python train.py --arch="uvit" --model="image diffusion model" --dataset="capsule endoscopy frames (Kvasir-Capsule)" --train_examples=42238 --image_size=64 --horizontal_flip=true --conditioning="none" --objective="epsilon" --cond_dim=128 --norm="layernorm" --norm_position="pre" --hidden_act="geglu" --mlp_ratio=2 --head_dim=16 --fused_qkv=false --qk_norm=false --parallel_block=false --inner_norm=false --patch_size=[4, 4] --layers=14 --width=192 --positions="sincos" --init="trunc_normal_002" --residual_init="zero_last" --optimizer="soap" --beta2=0.999 --learning_rate=0.0027 --beta1=0.9 --shampoo_beta=0.999 --eps=1e-08 --precondition_frequency=50 --max_precond_dim=1536 --one_sided=true --adamw_lr_other_params=0.0018 --gradient_centralization=true --max_steps=19300 --batch_size=128 --epochs=58.5 --lr_schedule="cosine" --final_lr_fraction=0.01 --warmup_steps=960 --weight_decay=0.05 --adamw_weight_decay_other_params=0.01
Rows from block 5, named by matrix and row number. Rows with one number belong to one neuron. Each number is 128 + 24 x the weight over its row's rms, rounded and kept within 0 to 255. All counts start at 0. Numbers have three digits each. After the name is the row's rms in percent of the matrix's.
# gate: MLP gate (model.blocks.5.mlp.gate.weight, 384x192), inputs 0-191
# fc1: MLP up (model.blocks.5.mlp.fc1.weight, 384x192), inputs 0-191
# fc2: MLP down (model.blocks.5.mlp.fc2.weight, 192x384, transposed), outputs 0-191
gate.308 047:109157160120129131147126106212116135125127129149151119118179108152131107097123087175096116089139164134126174100132127140134136155123117114103117106122110111149198169102146111115108146086115110133148136127123141122152129139130105157136105102124108125101099158144173120112111102119142073129138106136089095142095098098133102114119171143148179136136164120121145095112123148135114157131132118116140180130097157169153114132151111129134140150115173111076179138170122094126128132149110131144147132140115096131146137146101122088142127094138087091098156150110125120160086142157141153122
gate.309 127:139129128144147127143130120098138120124153133144088124123076135090113084150119096113089151110127144139113140141165124158143121118139138145126120111150150102161079146131106131144091096113134151123095094094098147105080128140118093137128113127147128111121104122127133134124148087105089162121109099106129164129108143159134101158119089165119158150122090143134150111154108101120137139216106076126111120172104144128103135099124119185126164158156168147106103081134141129119170163147139105103165152138128133134119158155179091096138165152163100149151134134108117103128152131141125123179
gate.310 117:128097121099126133127117131124127066153157140126122127115117121145137095142132101133126133128141151105150155146169080171142143157122104132144112130097139091155114117156136081133095107133133129103109135130125172106123133120076078111132157097062143087206132072145122111134128142100127143130145155164159109149177116137157145128132133122120130103141103113119129125150151110079176105080107130089138093179166084143137161120123139125135144106157157137113155138161105125160141117126103126144154110106131114116135150101130116114146121158114155129080087154125113105130150139168151171147
gate.311 097:126116160091155124137120134101119118143088143104168159095175159143095112131126111165130146082150133100096126086120130121182123125100129120100127132125127097095119154117125122115108165115123145103122125160143097147151087123136149116138097082153129150130104153113125132114147143100125083126115092199160136110141116104138153139167122137141115105144140104123118128130148115153098157130134079153137112149119107106092127087143083151169142169131142126140166131091132162131136138127205150098136135123165124117087123112096173163119141118109141136125119105139165149073189129148140111110
gate.312 073:104128091116099101163148110101139150154140119153114130131128135083128158113129122138132112110114124118133143156161109127140116106075157121126106135118147099177153112096102121095115143130105168123092109162113154146147121135164089190131162105129158120142156152107118131152168115090094151131116112168122108098123160145114114155161102124145143128162087101119084103147141112127141094133137108128111114127146168129135118073115154137114117138129101106124108138124103149146171093161132129128136217168152110086138107126118111101182158118112150145161115177169122142095122144095106136131
gate.313 101:104081151093132107094076118156148108112157102143124106137086098122146138111118116108153144096115145130166114130115103134088089133090118129090115162148107146085129131146124116131152117141137142126084149162126128118151108179077149148169093104121106131108156112123096143137156093154172161149147147146110132124156147131100160123111168149138129123098149153135167173121119139141149095137117127142115148145155129160095120111110103072153115135139127138134108113086157123088154130173134145142157075147078153083106128116175146099099128168095137134106118116143120146131127119112175144116
gate.314 088:127135149123164119131136158142122111119109115099127149106132122142137148134116112143113145093135101149109128104156117124152113160146132154136138166143099119112137125123162102107126135175165104122094126162100096142124110094121141115116146144113131123142157148099080089146138093114127159118096134127143077125130150132088127103122150074125148156116125103153152157135145056115144113181116154119134111166131102136106139115097136152163165124123071096143131121150115105122151166126090143133130111127129151064111141162150141107108143135061187125130111153147053089132093125116119167165
gate.315 077:145114165161145120140130103093113106128112105126094186105114131141126129138145137137142150098167130133144104134118113144127090110161109129140134128155182143092121143131131113138108161148139118130131121129163176151131117128075096133089135137110119115104139120169140184106145165118112101135164051128112096116090090068126129127126140141109128120129106137133138096102165114115114047147136133113161116157136106139113174101130125120193145125134102117104124104155107139135123113104187109094164123094111134140091110131124107128149148161109134178110118138122097096112123106146154159150
gate.316 123:109117095131122141150223133086138163124123118105131110139142114153102123143125180130139151100087125081110143119135148138115141102138137150120120127128095127117099104137158142113156101118140113114112113088091135128116132147095106120086146118144136077133106152155142131115120167099146106159138112155162137110128136126153123143129118140138122127123139119129092134107122122135116109100136106138161149134154121070151119160142094133123138142111164135151107127129114206145154156084140116090109131089162153115112117124095130132143115141165178124134177205147167170080116126086096144135
gate.317 075:124131162115142141121122132160106131128152135138133130111134127094140134094141153156118147118127139162142159097179156091111130174139131116147115161144130147120091119183129100154053094143089142137165162130132140093148142106107132141120098084113110132108141101115106110160071133122090128106124127136090106147155118137127109132136111157098145107102128118088147140117151108125121101158065174140133132135119132144105139173129146177110115164139100106126153071145108173101077126091137131126135138159106158153137158153123127127128107112118097130096130187150076103130140140110130141168
gate.318 076:133160149142129140152089139111087156172117133155159156084120125091109195135134123135122152152141113140133159134145148147125101110146118104151123102111128140109181110108111129134122148093123130124125157136183142141084101132088138153101086113164103117139090097132125113114129100147121166107099131157118118110123154113136163112080090172086119108078121122108126151118139108103166107132131136130143143127139120159148172160154136141125116148172068117142116132153099121142113105116063172191120087154110113135133116144139109096110151142135111130106118161127077114132131134107099131110
gate.319 088:094111128121115146138123070102124093122105113139075121123137161124129108107141139157122095076093088141130085097108112139124134090092201140117118140165188174140142106097113114110133117139158132146121173173124132146118150116113089126161119145140122141154130116118109163093124109149123101139106100090120162127154102141124118116107122128116184131120160093085099137183150124151099119155132126159100140097141114128163138111197141146121150143139154169122155133078098126098123162139167101152111114155135146132138102141140120151110152114146134132126134135127129110123144154118152175125
gate.320 091:109132132124082147075129102116103083136149102155117126129062102131115115128063118140130158147134111128099158136131090113135110104137113116132143117116103104115112089143117155153152097148157182112132115131125139125120140116137160152169115114123101146193168145097134148149103148156158150113151138095111094133102159116181116118163146115125108131099139158116108127089101155099097098132105128124121134187139067089109140128128105181104115124145127138094092126117135181083162123145125143157135118111132165124138117142142150135140130131147128104129133123135149133146168151182092099117
gate.321 090:114132151117147154143113143090157130146086094115112128123120136139150150167128135133104118075123146121111130120137124116117117153122094171062145149110112136148141137118100146115147126094127141142151154148113120113172175093116169114099128137136128143107101087087113144121150097144143114133099173163128160143139139171139115134142162076132102098150146112114128118140154137097097109083085125119143164171144124109131131161143136141119092129132128143134165111120108104161120149117134140086146105135105134132161177112111215113114092128136180107093109079154088098124126152134167126136
gate.322 055:134150179172148095103147156149092128133122093105145130131155099102109120136101140135156125102098140163148146136129140128151171154104130118129134106132104126132149115080173130137114163110144136103179108117089136137110099095137137126135112138118113138121139133113140116143136109180164103154190178132105075114109111119110144114098173122126128161136155164139183124114141153120104073125143136127137113147161106185101152150104132147115142146131107091171169107141106094154156157136124110105151121160127156088160149090119153120139098165101150121090125095157104130149126130094125145147
gate.323 063:102136154154169166102112128185064153145142146096109166120119122195121148117174124153100105101128115055109125102120136127118111160077100146125108117154117107152183130162113091116082114080149138107132108113096117152109141106161134107111148133116099146140144134142100103130130102158145117120119142147115085122111145099091112119123173171147143123078147132121156166123110122115132147151134139157145152159116075134115135105137116140152146124117152152143156142152148133129149136171105116127144110120121107123129177090160157124124096120105087107130120154127138114165119120144136161142
gate.324 091:125127136155076148122102112166113123103153170104161081164138119143087160103146135147133156142137136095119122153096172156132119133158154136180163095104095110131140104172110109171128151113127148139124135096098088105153151122172147121124122122115142110142147159130121113127119093109133132121126138125176079154102140120143141154135128150129079147137103153157099102134127103116134135111100139115127149138111116108101206119110117120121149121141086127119092101101155129111136170091093186130098155147124119116077129121143113125111123150104079087139174182140123133132134115143134093125
gate.325 063:115139116126144147174079171144112182152137140098110091123151136199129158105120121141129103078176142085104106133136099122127141094108130165140120113110117133169133144148127095125124156106135100157181127142150139110114117097144143110155158113101111127126126142092104135097113103133122125126083152132125139169128102097092144139137108134162136115110119115115101125118117089126106185121131170134131153136077137081178117078134091133112164155159134157117192151112129129159108100123154119114086098124144139129124114118127138161118118093171134124115156135147110132144117140177106148126
gate.326 097:118085135133084161122154122080146126162136142149136147135128147133180143094168163113093112176118104103133124111126123087126166112107158123153123111152113148161123096114152168089162144103127086142154174117143097087138132117118096130165120094120119154134135122089118148118095138102129104116148137113161184159167134127142142136093094111137118098167139134093087166115090142130140206118103124135117128080112130124154122132132112132101140121102146143119118142121143173136135173119127112121142127130116117162152164155117118123122127119137153120167165151101143154079108148161111147088
gate.327 087:084097120140094111140121126098118138142130104156101184121093146134115114156147109124130157173123114158129140108134079124136125120101123123131145126105094130158107149147129081150147104139145092121173190108123145131122133143141135083160162104101114129111112164149120103114146132102123102095137118141137153141121102081158120130133137165144089065116136105152180105109114109120151138134075141112108153153122143087111140089103134125102161121144168147101154114111162143136152162111100158111174131117179118148113111151135132143141159137145154145137120125114138175048162105119131105136
gate.328 080:126152081162109128125127131163149131155104158047175165122113128188131145149116132099124151110123139152100111107091082106107149132137136129136121141164145104142123161161093108150100105116114121116132139111135135118135118115115141115118130161120144148126131074130103151129128092096083082164133153125124134162123099109098122120125107155122161108114115120118146121161104112132121164122083117189120135142133109137106101119125125132083124136099169153150127123059126120117162134128105110108170171128168146127136148128083110176106131125118112092122157137103140151079149106173091124101
gate.329 097:111155139114140115141139106089132096160102115104099132143128120133104083135147103111107128090096106144102129175142135131136136126096125098121120159125089149141110099120164120132105150161158152066113065156092131112146144148125142136133116101107120154136147183191146162159095145126127088112100105119161140108116138132134106149173146107171129099182129116159146108164103145120098111105136144148129126129111156101160125133145108085151115148129147136124146151154147119130072179132165135118132111136149118106149136119149109127098152122114128165134102095099167150126123095091154186151
gate.330 096:126116088137134154156101128152135138133120158138119112162141142148103178151127142127123126121129152106157076110112134123134133094118108130147132126064145140109141085129131112108154138114126092148126154108137139079109123112112142157145118152123121108135129083085050188137154165127090113121129084110150126155128094141164098101165162123138148109083117113105118113113104102108148145106106134123102138170156105134149147156166120140137116119131141188103111159098169185095103166111144103113149142127133101170100125122137098124127155108153142142152105120113130084127132122186147116142
fc1.308 055:118111135087134181135106123156127139139165178161112123173124134158115154087120112115091101137146127091134087151142091135133139092103129126165095156116135139140123100173144142098157146119135116141116139121146119113172126150135110133106119125097114127128128151125120130076126111115167112146115091136114167125130094137179138145114093101146131110107183110120080139124107144189084127136149099114119156093116131099144099105195129148147157093090138125090134144108147154131094137125152109110094118155130123131112125156112124109128125066172156138155185135142147146150107152157138104119
fc1.309 128:096168163111126115125127078105135097146110119094105113144146104168120130132123120165136136096156111124072172156143125156106154161088103139095108145133113119132133109099151134126130106121115164129129123127139131093125120134109164131109131120142125152111096151204126153094128113092162084149130157109127183197172128132105125120139115138144143119151101129120148117106092100160156166113145142151179134105107102112101123170105132082131107130119126108107127157129114109099123146140152178095102133140110133133156096147115135167070133125151089127150107111156131086145122126165123158146
fc1.310 144:129096136113098149151079129133131094148141146146089131123102161120140091118127108128135125127134127129076159142134101161121172103143131082139105119117111112150135181150123139144111150109111084118116186139121150097124125106104078106126146117096142115153154080130092129121143162063105146141157132185131132186146125125114102136115113106145091116153111112134134141133111147134191094098100145135152106127139091140125117098135141088182156121159150131105147155135118100129115141126125121171131088119140138117117171101106126140160122182111149105148117151121095133169130141164177133134
fc1.311 095:120124133092137139122134170124142133134074124113115139089152172134064086116102136149114162097164153138131141092128137119158117133079124152129150158111102125095119141112127152142133125111111134134159118174132182137112120092124141138122092138170125155117096139099112127128142100097116117088107106178141149096130140100116106120135168126115175110146136127123144101084159164122113114156105118136144113140102106161150085134166092118137155169172116150143151101099172150133139113119175149154138125089177118135146146091136141182146156139110104139121109096111177126096138103158140121140
fc1.312 055:141128123124111093157140125142117147146105104140123170127154132075094147114155128110134098128106102132137103173144136129157142129084158123106110132154154136136134112069128139130096123145113174120090149157153159188138108150125094120107156152153142144113153122137100136087125125056124115124147131139108148104156147162111143150092106147116172106159118126157119151119135113177090114094152129135135148129123165111146132104129176094158110119094120123158131134150077114140167092174125122085116105162114115091169089137126146087134148153085118148094103137125112135116110158098101141146
fc1.313 102:098113122147118127094096116135157105136127128168119132138105133124131134109124118173122071127159162144100079153115100123125082119097137118080146128140153106134141111127125143163127170109118145144125124117142127128176112085123127139132153098127112152122134126133102147167132147103122162136131102140133150148146127102133201150126144093102086131133185098123089113122136117183087115120127097094141134087191152119102125096144135091095131123141135114171165166090178106102121103152087157122161136126110162124138089134145145118136161135122169087082118136150148136147113125116144097118
fc1.314 089:140098131119124139123133094125171125141101104123101179109122110118082142152125138141109163119136129147117122146087143147123153141111122110088137156122105099125182138114124106129137153136087122125132141127134165136103142099172099118155129132110100147115142155143195170151115102155121099168136116119119129104147128132105131125130156115107136127149101135096158099159124139105138110167121126159151124162084100133146172116117130094144109141141085118153149098132168116102135142095166143137114129108090109166112101125135143137106125107127050104173153130087163125134199117118161167189
fc1.315 085:094161117132114177109120127135155159085138106118169108133148124122135140114133133136115175147115125124124157183116124095107132143084108110112116153115126087143127111131140135097101084127131135129131105159093090119155116124111151107172109138134147114152089113091127105168105091100120158104100204137127149143126159187161152122150143100150137153152113149151161138135104135115099176140109134130096116100115116126109105203122118130085108140147163123153108133149107140119117138182105169108130134143124122135175142115131159105105100122097137120101116133146143150158099163104086100109
fc1.316 117:127119121088157126139068172161138102125159120104142146116172125120133092136124103107129148097139162160126147112128110128119138154148068141093132165119088132129136160099165126103133119126118156086160111138151150153116147090178157137133174163109137138122089099120124123124108094133122087121125164117121169146120130129105114121126145098171169141128128147135149115088137140140139154157140092118099116114073115176104147119109146096157125124161102133136172146113141147136098107120162132152162128124174085133177145137132145155117116068093107117122141101090161126176138127127137131153
fc1.317 079:096117147123135136095121156176100096100147161132128087160135120141134156113123150169113133148115091166130142086125147110082189128117104117152092130139135175101120094156111109174075114101122146120131115116142135122127156155183131125125161109113160114125175109119142108146123113122094152098084112127076117136142095129139132152132085165127118148159139114083120130129120098163088143127101159131140130130068154144131128083123097150136143120154096137145164105108139152117088105125113110163100150125121118169147109100127122139166133119114136139094156166108139126152151161129138118179
fc1.318 084:129144165082141123142156134105125144133134126125104218104116139147115123165121091129092137125147118127096133164128118119161125118089118128083107174122145174140138137108136119099129131136119149118116125216107125130110108117138117144089136108160127156100099135091146157107120140115118104131125145137110141163142115121110080096121094099132173129129121081145208152144076112086137128152141143127144128158126128137140103129107166121132122109109171144140149157120097161130078157138154127083140142127169098142164165133110093147114127140108129167107093114131111132110111131117096129121
fc1.319 101:136110104125158135135128112115161134130139119166139101079150150143169099116156135164109154104104092138159109138143137119098109093070136093133109123144132150158180137088111126102154096115122167146142150126130143120096134098098122097143109163150111144114131121129171149118129130126130115147109103122125144171128100141093074103089105164135150158108103124107134157177096154117110135149153127157129141113113124112122088116180142120120135127145208120129177120119132102128107156149161087148133149134160110147128138151120104087134204121093107115133108148120126092129142129091128157097
fc1.320 092:103175124154153129154159150105149148121131141114146117116145127151125106150126132162136135126081141127158119142078082144136159133142113153105139173106120138115178142166139137071131119139126107105140112157131151121075115128091116074091174107081100141130105160195088140092121134150131067124110127125116175115108128138120119103132146109142137101117152140139149111136097119170116138125128117126090087149109091098147126137140135104147139146124144112143137145117155090177116145109181091139146098085165129126114144095127156132115120105113099152153136114121128151149142121127143179173
fc1.321 083:145139103170108144136159091176078105108154152112127142130108126119134106137139095092120122164097126129125119138104140173161091120156159107106116111156124160156157132132161120137120148108132119149096129121139110124120160131134126173153152104146124114127183126167116131126160132159086165105120094096117101107120154126148151115122096184133155128111102113127113100148116106139139149177136164108145110061115111167135170074131131096151145145138108141130145114119167130122109120147078138141123131145118118134109056148161070132146127126105108120172162129099130111150142093109093120146
fc1.322 054:145142134103161149154127102136139160106139107129133159162142119150139141115148122097130119118132148100160123138114105117121127092127125129117094142141138111117111151162159167116145138129110121116110143160111131146160111106115147129105110104120115114082068131108112179095112137119192070150132119148095171149140135129203096135125118125123121089094135100149133172066092130157104134163154107120149144120151117098125132136138099127172131145129127096137120141140119150136104157106155108077085120090131168133128142154113117137118149097165096182154132140177079148129147168115125116089
fc1.323 062:145159135122121112121138121133121142136145152131130128184113137163127136106152126091115114137139168106124102177139098135162157068075144130186091106153148135118144096163114185103149152145122121132116138125122140116119096128142097143112126106101111141084132142127085138078139110119161099150101106134149132145132103115192137163103110131127129129134148139122080083123101121182094123116163078121125116110106123125113085099182129142165117112111132126106124139106124144130091116154152110166078130139153163103134133176118148124118128060164166146141138104143128144141126143136153113126
fc1.324 103:150138139083122160135145096138182106166128099147103153135107110110174102142102122107134109094148098164130130136141089110146135138089091112118080167145173134153136131091114107069136123155106092131162135118140146112133136073121120149111157133128126143096158132136145181101159128157113112135118120156120187103157120130101109132154137130154194156136171070099140125139139132138112109144155141117092108129128127140124076128148113122122105138115186111135165139138129157132107128144177084142152143098158130107150099110110138116117143086138118119142086138143131096134117127161122129151
fc1.325 057:141115114140094125087170128125135090119096092091158165103115099080171081123145128138149163159088103162142155117133143144116122142148104108110126160140138149117149146152133133136107107151094150082073141106138139137117152150114118135135092148165144138123110115168129117168127125096096129122168112152119117109156182160154091120144145132126097148170092164135151127140140143110161113157121119152156085119162118126089139160104133105125085128124164123136078102138143137086145111109124129123193165119132099158162174126150114104141143148112110109107104122126155128112120118078127138139
fc1.326 105:110143120148080151151126104105127128133162136191131143160116155126176152080127146137121107161113100115117163142095115109120149095091151105164101084132110135130109097095112187097157144121135090138139164116150093098098133129147103123177130089146101159151132131151110121111142128081125099121161097110159143136131102116170154153102103111118132089107188129105102143115139164158135149110126106103134120080091147131128123102173119149146144114085119165131150115136126169115115155142123096115105102117128124104107139154144139120133156135153134122169174111128142150125105120172089138135
fc1.327 086:122166129076148111135153143098108127119141160078159106135141115190167135154105113123109135095128139123160117152119149146146122116164082147103113127113114125099153135103083101146164124112131139087109122167091119103112118116122161140149135149136138147115152128109166112185117115140144155094126147149105172116154127145116128106178101126141150121119106138135132157161155126117104121099134147162149148138098142119161099156133110118082133159168115122154166129090139109118128171151116134099132169106120102093101116146123142084097088137061096163161111156146083135113128098108130149137
fc1.328 106:163120117135124185114066122182090104099166087163124119092140130121145153108162111127120103117118116113177142143141148119129100132105127160110127132108134129155184093116153128136160143135162169115151149120100133150095124127159123118153157107144108135157123136115137103129155141153114168091112120105128126130130094118096091144128139120145106118104146135147116134113143092100106112101153174084141112096158136139110175118123134105184141114163114148102133166148125125148076126106138139163149137138112100142081119099184156093141094118099129146144136140148069113132157151087154129143
fc1.329 092:125131102105127152118095139183127179099137135137140128115131122119149178145122137117147136164147139114149122133088140142079135126158119156134155094145118135146134143131091159134152121109123133173144160098127116139108117130124143133151101157138122108129126061071121107133145107127116175113161136150092125145136153156151123104074118157111109151083122146108131126102130095155132150135129115142142182102119148119106110097115142175094123119140120114120110096121135117104189090122100119148142129144110152118092130160104139127186072131117120066127159183140102132127161111168148077127
fc1.330 104:147126095095123139166095101170151145089139168177134129131148103105116161114126179105087092149131108123160100102107160104146126127090169135125129102097098162110105136153173131124153149105129120128134124125165111157118118118152136140113126109108128104132105120094109170098158112131116122124107113131149114138101096084148148115155118155154151085112156107139102083111125129136123138141131090112116151161126149117161117106141118183116126077092133121138127138137124158110105158116112089112118108145144140150132103171131140110106170120197116131148155131120103143123134155216159101124
fc2.308 045:146120176148140118097128119135211181115129186184129091147141103138096133131095119122132141174170120153104107129165147099071121108135092141141142134106124143112102125144164139153123109085118110168113130144108118113134113152129107146124127141136121123133151108118133139113088137104176144120134143140144110107121119144167148123171137109085124147150130136127117092082164179148108114143116126125113145153125076120127140120114097149098121136121125149112104090170112143131142157123143156177129115127111178111093139095119086097130131156104106140132116116152136165122097147060116105144
fc2.309 134:103101130105160120103143157148101133140143132148135141114123112141134137166159142146118130096129153119124133128143138149091111126157112115127134115104144109128132112091103154113156157128078145113095130144195118121143089121126080129131101137127147112101165060103160111147144139111132114159134135166090093137155125109118090128113142131145107169108099123156138164152134099127162128147104086148138103104198150132095161117125104161130120113143076128108128122085124116110112088129167065114129140174112096111157097122107150145161097124146144190137119169140153140132163113087113116142
fc2.310 125:181091139134151130193141154087133087151125114086124129133124148137152132137121117152115095088150156123161106110123119124172100151133120126107110139143127143121135112120140109117123141150144134124131084155141109117146170111135107095094177164108131160130157111133179163143128146106144125094142081047091121113101138118169121128150129165121150139128151158133109116162141118143108124091122142135138117103116109136127128106071121136148109140111124137125172112117163143109151157118187145114134118157118147089111117137149100104118138116060120104121120135157113207133131092117120152162
fc2.311 091:129103088124102102111176150168143131129148126129102119189133099099135140122127104151149134147096135138146135132146125127066144096147102130132116144102101164083106120139127132081148112124125114093131214127135126159153147122142080168122130140125139078110118072092170094122120132120141093153133160101152086137123152098118148122122129131099144139141135153159153098103149125135136158129111121124123153166135123126082104138148168143084108118143128113107091124145123103113132145128129122087161108141098145137133122138110134107138159174129131116128127187156174100142117150101100072158
fc2.312 055:140121156090149142174084136137122091121141110117111162099162111120135120120158153085124117121139128156142105147151091153102115164104115119102115136149088154101109141112126107135163102138169157157126126092132114089110117160149137139097172139151120165140159102154155135093121174100109176104122055137095140107132085108152156112145108120095106097127142123168118117132115102138144120133108156137135126133110114131135127117142122101172095075163122157116164111093097116115129114109136075111159118122100155168123105119144096127161142172138103135096113150156162152136091144120136106158
fc2.313 091:143149129115118075087096122139104115121191120119136164115144139153128126134146091126149119129126152133139120132112087141149099141093121148096166133117118124103138168122099171109091198149134178149094125108074088092162086097113146095116141119137118166100122168123135121179148097108116115148150114140112142140103122147095149110155153118132123126093096141139176137133104109088140070134087095133132132092123111135125161140114104115156126125158136132108082110138089130135136131135113133096164141142104165122143112144151137101139163126150154144144166113167112114149140100136134089092
fc2.314 086:131104079133153099146135134135095094119139148124135166130123135157177117108100140116122109118137139151111142134120159169125147122139140080094140118165137153087100076155151107142107147117113130122143138072148159120129134149136133145152127141129153132181120111119103087110123101146110133094109149140058138112148127141127084141122102186160112122075128138154139142150136118108113135137100123118128102139137115139167101140152136150190112140153105146168136143072139146114179104121105127160138116152163107144164155146111107126184081152120159149118125093144126099118125117138098142074
fc2.315 089:164140140140115177115100158119149148129126126150110095116105136096084120107113117126167120103086143165130123113136115081141175141152168093130128124129129105112082156126139141183119114124101130158168103126104110133125117102137119125112102079113098159164144175127138127137137130134099088144100133115133132128120109119101190111120118121153142127182113112193069129133147123128116085165125138119141162115129129161125139141115143139072153135102160115168137118159124130131133103132115077113140121102168135145132104134118116116137124122193154116125103093089092146112087113140103086099
fc2.316 155:117119132145099085171126123151165122108105139148111114140144138123149110119072105144095111129115114184195109098098132113149131140142103142170094147142130132120137164136130150145136151125138067138106126115123132158155147107124117126146136126085116146161137093113124185144151149109143126132155109119079110130145133070089117147142183123128180127143165123109139124113122112118118160103113156102113136099068141162144081134119133149133124114125128162124132101160153089166161134152131142168147108133121116076140152081176149108112123136117151105104129089158146136091115123133129159100
fc2.317 080:114128102097159106132126108139091107107126151122131118141146115174130142133138121090132124063164124154145125156161172138101139136058134132151120128143106107136108125136133103115105134142150173143162135098154147142172107164141135118127156116125148069145098123111097118145124097150074162149099117159076159122146108145125131131138092174153114112111111109107107122093121113119129154151119124148120145072089123156105139113089106113165170140117112138093139108129144149106156128090132155127153120131101131142143098138121145138168128126150101073098162186101145116129153135144178105154
fc2.318 080:087141148167140134133110124113154109139148126153116138096103114082098132156110132150138135128177149115087106157149135120156091103119157144111132118151098143159129092138091133136122118142095118127136120108121129134097088134144150144107136181147123142116168150124125112121147117128144103089145131130145128106177154134155182117080137120087106106099131116134112144107165180139152129130143188136103120147130126143157107149179169080067108151154144121130170109106142108109110147166170115170090151096120087100146112141136110109143140134123149098133132151092079140154121109167126128168
fc2.319 073:183140133178123128144156144090109111138094092124125117145103111123110059133124140097157149124115218081108129127115103115126111179174110117125152112158157118112119172130096152144110138133143113109124139117091105160151144113135136108110154114149125127140143140136136118148146161109158128079141114111133136136061126128109122159135107083135108114106164145165146096066114094112135109126120139137134107150141128119134106097123128135098120136134129132151076138177143128112143155117124151113122132153132114101109171111158130085152156157144138109107142149186128113110165149091112097104
fc2.320 087:150097149116100121126120159145130151125113159134128114135147135140170180178194124161090138141114137120136128144127167162133120133150103119130135127125152122128169082095156093163145108085127092131096152120115116148113136126149134134117100106158167096124117147153148141127153090115127094119137133096177133157123091145101153147094152188117099114138103125128124121163175114152150129074149165147103127092108130162125121100143150082077143131089137135136137148116151104159113153111146110094105126079131119094147137135087109098109142133113086149122088119116121126129075135128140130166
fc2.321 077:109170114136138160138115130176125095118136141126161163096107107152135127132125123097133157145115115084101165113131117130128104119176147100093116159117149167140121120144143107126118108117141143125151111110134122155075113099085171123115125073148129117111143099172140102132146166115122108096111184105103138109125134135119126126170127161165137116118118180117110107135112169119145122115099146137168128122086127102119099129132119095133157185136143132169162154087120116148097111080151146116121102092119137162193133181121124133111089107132113157118121119122086114131105093163136141083
fc2.322 055:154127173165124130116135130137209160133151179146110108127118137142073100128085123116145128151123114151114126132131152101119108117119119176127114111128107106119116150110109142162125118102158113152092125135106118125159126142124126110105130123128140115148114128103133154103102140122154142116120156157138105092108115127147129129117146122095142136131106156134119089087164149153126102162146116103107143123154080124108122120124087125106164107125129139126120063183099152129133166117152153129097089090079201107104128095140071117130125139113099141164112131161119197125128152079129090137
fc2.323 056:124093138147143121123119113129193150143139184151134092132135089135097122131085110118147129153172106148096096121134125097094125131104118169119123113138126156122094148135118125135109149102135133145090134133087094112143116158135125113103155149122133123132122138117128162107110174122142151140136100153171114106101105177184130140131131104107097154136117123113111089079162152122087097138139116118094129115141071098106143139118066133118143108126118151121122076150120150137149140093153174153101126118117193108109115098122086100150125168124135133156130142159121175154129170100138091128
fc2.324 096:100120146137120106108128141141118155121199139164125108127127115091103139172124158132173135145127135136090151169117116122168122103132128169160121054134125112109124109106051144152116106116123149125091125114138116101102084105127150164109099087156148174132127127101132142117127141090131119129127169113151143108173164129117146134092143146105146123119116096158107159146149155119137121108130141115139158112105129099148098129151136093136103115167142143154160108067141151152101159137141125156108133100129120105132127123141113095135127138114125137192194145124118138115125139189139162143
fc2.325 043:122172160154150166160125109158122108131116133124109160145134161151117123083129169124098100127124121127124082131128156116121124136085114142130069127123171085154144128136110111161157143168168120151136136089113128118182152128141153132115141136125103130143110109140114152091147186133121114127134130142125154124104128102117141125136125084160160098089166102152143095119123104140094110105115105133113147108159104129127080114128117123146118110115126113119159180085126155087096124065197101113134141154139144141116101176116116147142142095145159151108152145090115150181117135112148119090
fc2.326 088:168108131124154136095101138099094122109083092096100089133163116137095150151153114159145170107118168159146120126139114128136125124117127102130118139131096126141104145154106081151113135153145157079154108120112111120125126138099155156132133174121148127117129164168129125122072085162142116089133119105085109136139142099102165084164130101096136140131099157192156138129156108115145133161121149133163126165098175141118134119084124138066093154158123128119103130094151102141125121142130132141131151179149126141115145102124084130112140138109141076101149130170122116138120100113131153154
fc2.327 099:121138125126107112140139159133140088091185135146136143137124129106119110097110133127152127124138138110081163139104108150118101108149142121105143127117098156070175113166143164125136119096075123160162101120112090138152086091146111152115128108081068141152142116157155139135153137120148135116123146164154163108114134130129132117084134137160109137105132103120114142133097164151126119147120120123137129117117136140120146163120124122129112091112104121110099128176134146124153074112096093130096144107142118122168119138124140114176095074145167176149155098132131111188124165122087064112
fc2.328 116:141123128166148155158135098121132106136111151105128135129100101198151157152138138111155105096151132154098126156111156115139102133092160097132095105174096140118108142153140121130101140119143163148125123083103130131128113149142169117064155162117153129124127161143072149108124081099118161100152118128125173134124118156132125123111141119091136099174083130097189137160106099096140087123099160141120129108139103100118129142131122115116107131139127159146139157110119115136101125060161119131131142150148114118107139135150096123078116132105143172142132112150113082131177139143129144079
fc2.329 088:110137161142149133122153110098133140140174120131136141135150131104081119135109135176083161114116162125106142130112140121125137125125125167142137098157140122138171138110159118175165113145112147094121149151114135134095131140121148117102106127120154155141096142141134139166173133127127126126143126127167166145099148115124172123159145157180141116130124134150114111127143172168120128105195129143127124151098138142191118122151117171090109127105138067123143126152131163133123178171150124121122079106130132085173119139152118128148152089133098138144124194074107167154086111131140127143
fc2.330 094:137113089160118125096114143098081153079094098139122134058179116107135136155127163151165146139132161159121135145120118173122096142087085149118150175155104124135123121128091099138143127154126183118103149118145137106132100150090123134140119163179150112147143115104128156086107091143126098139128131094142139132111146160143129106138137107093103128130093126099174143127164117101163135150113124120122085145141158135154094121132159096149107170161107107131163151104118089144128098123116122098117123138099123119126135114119119162155115133109139141121116183157104125118187111150125168112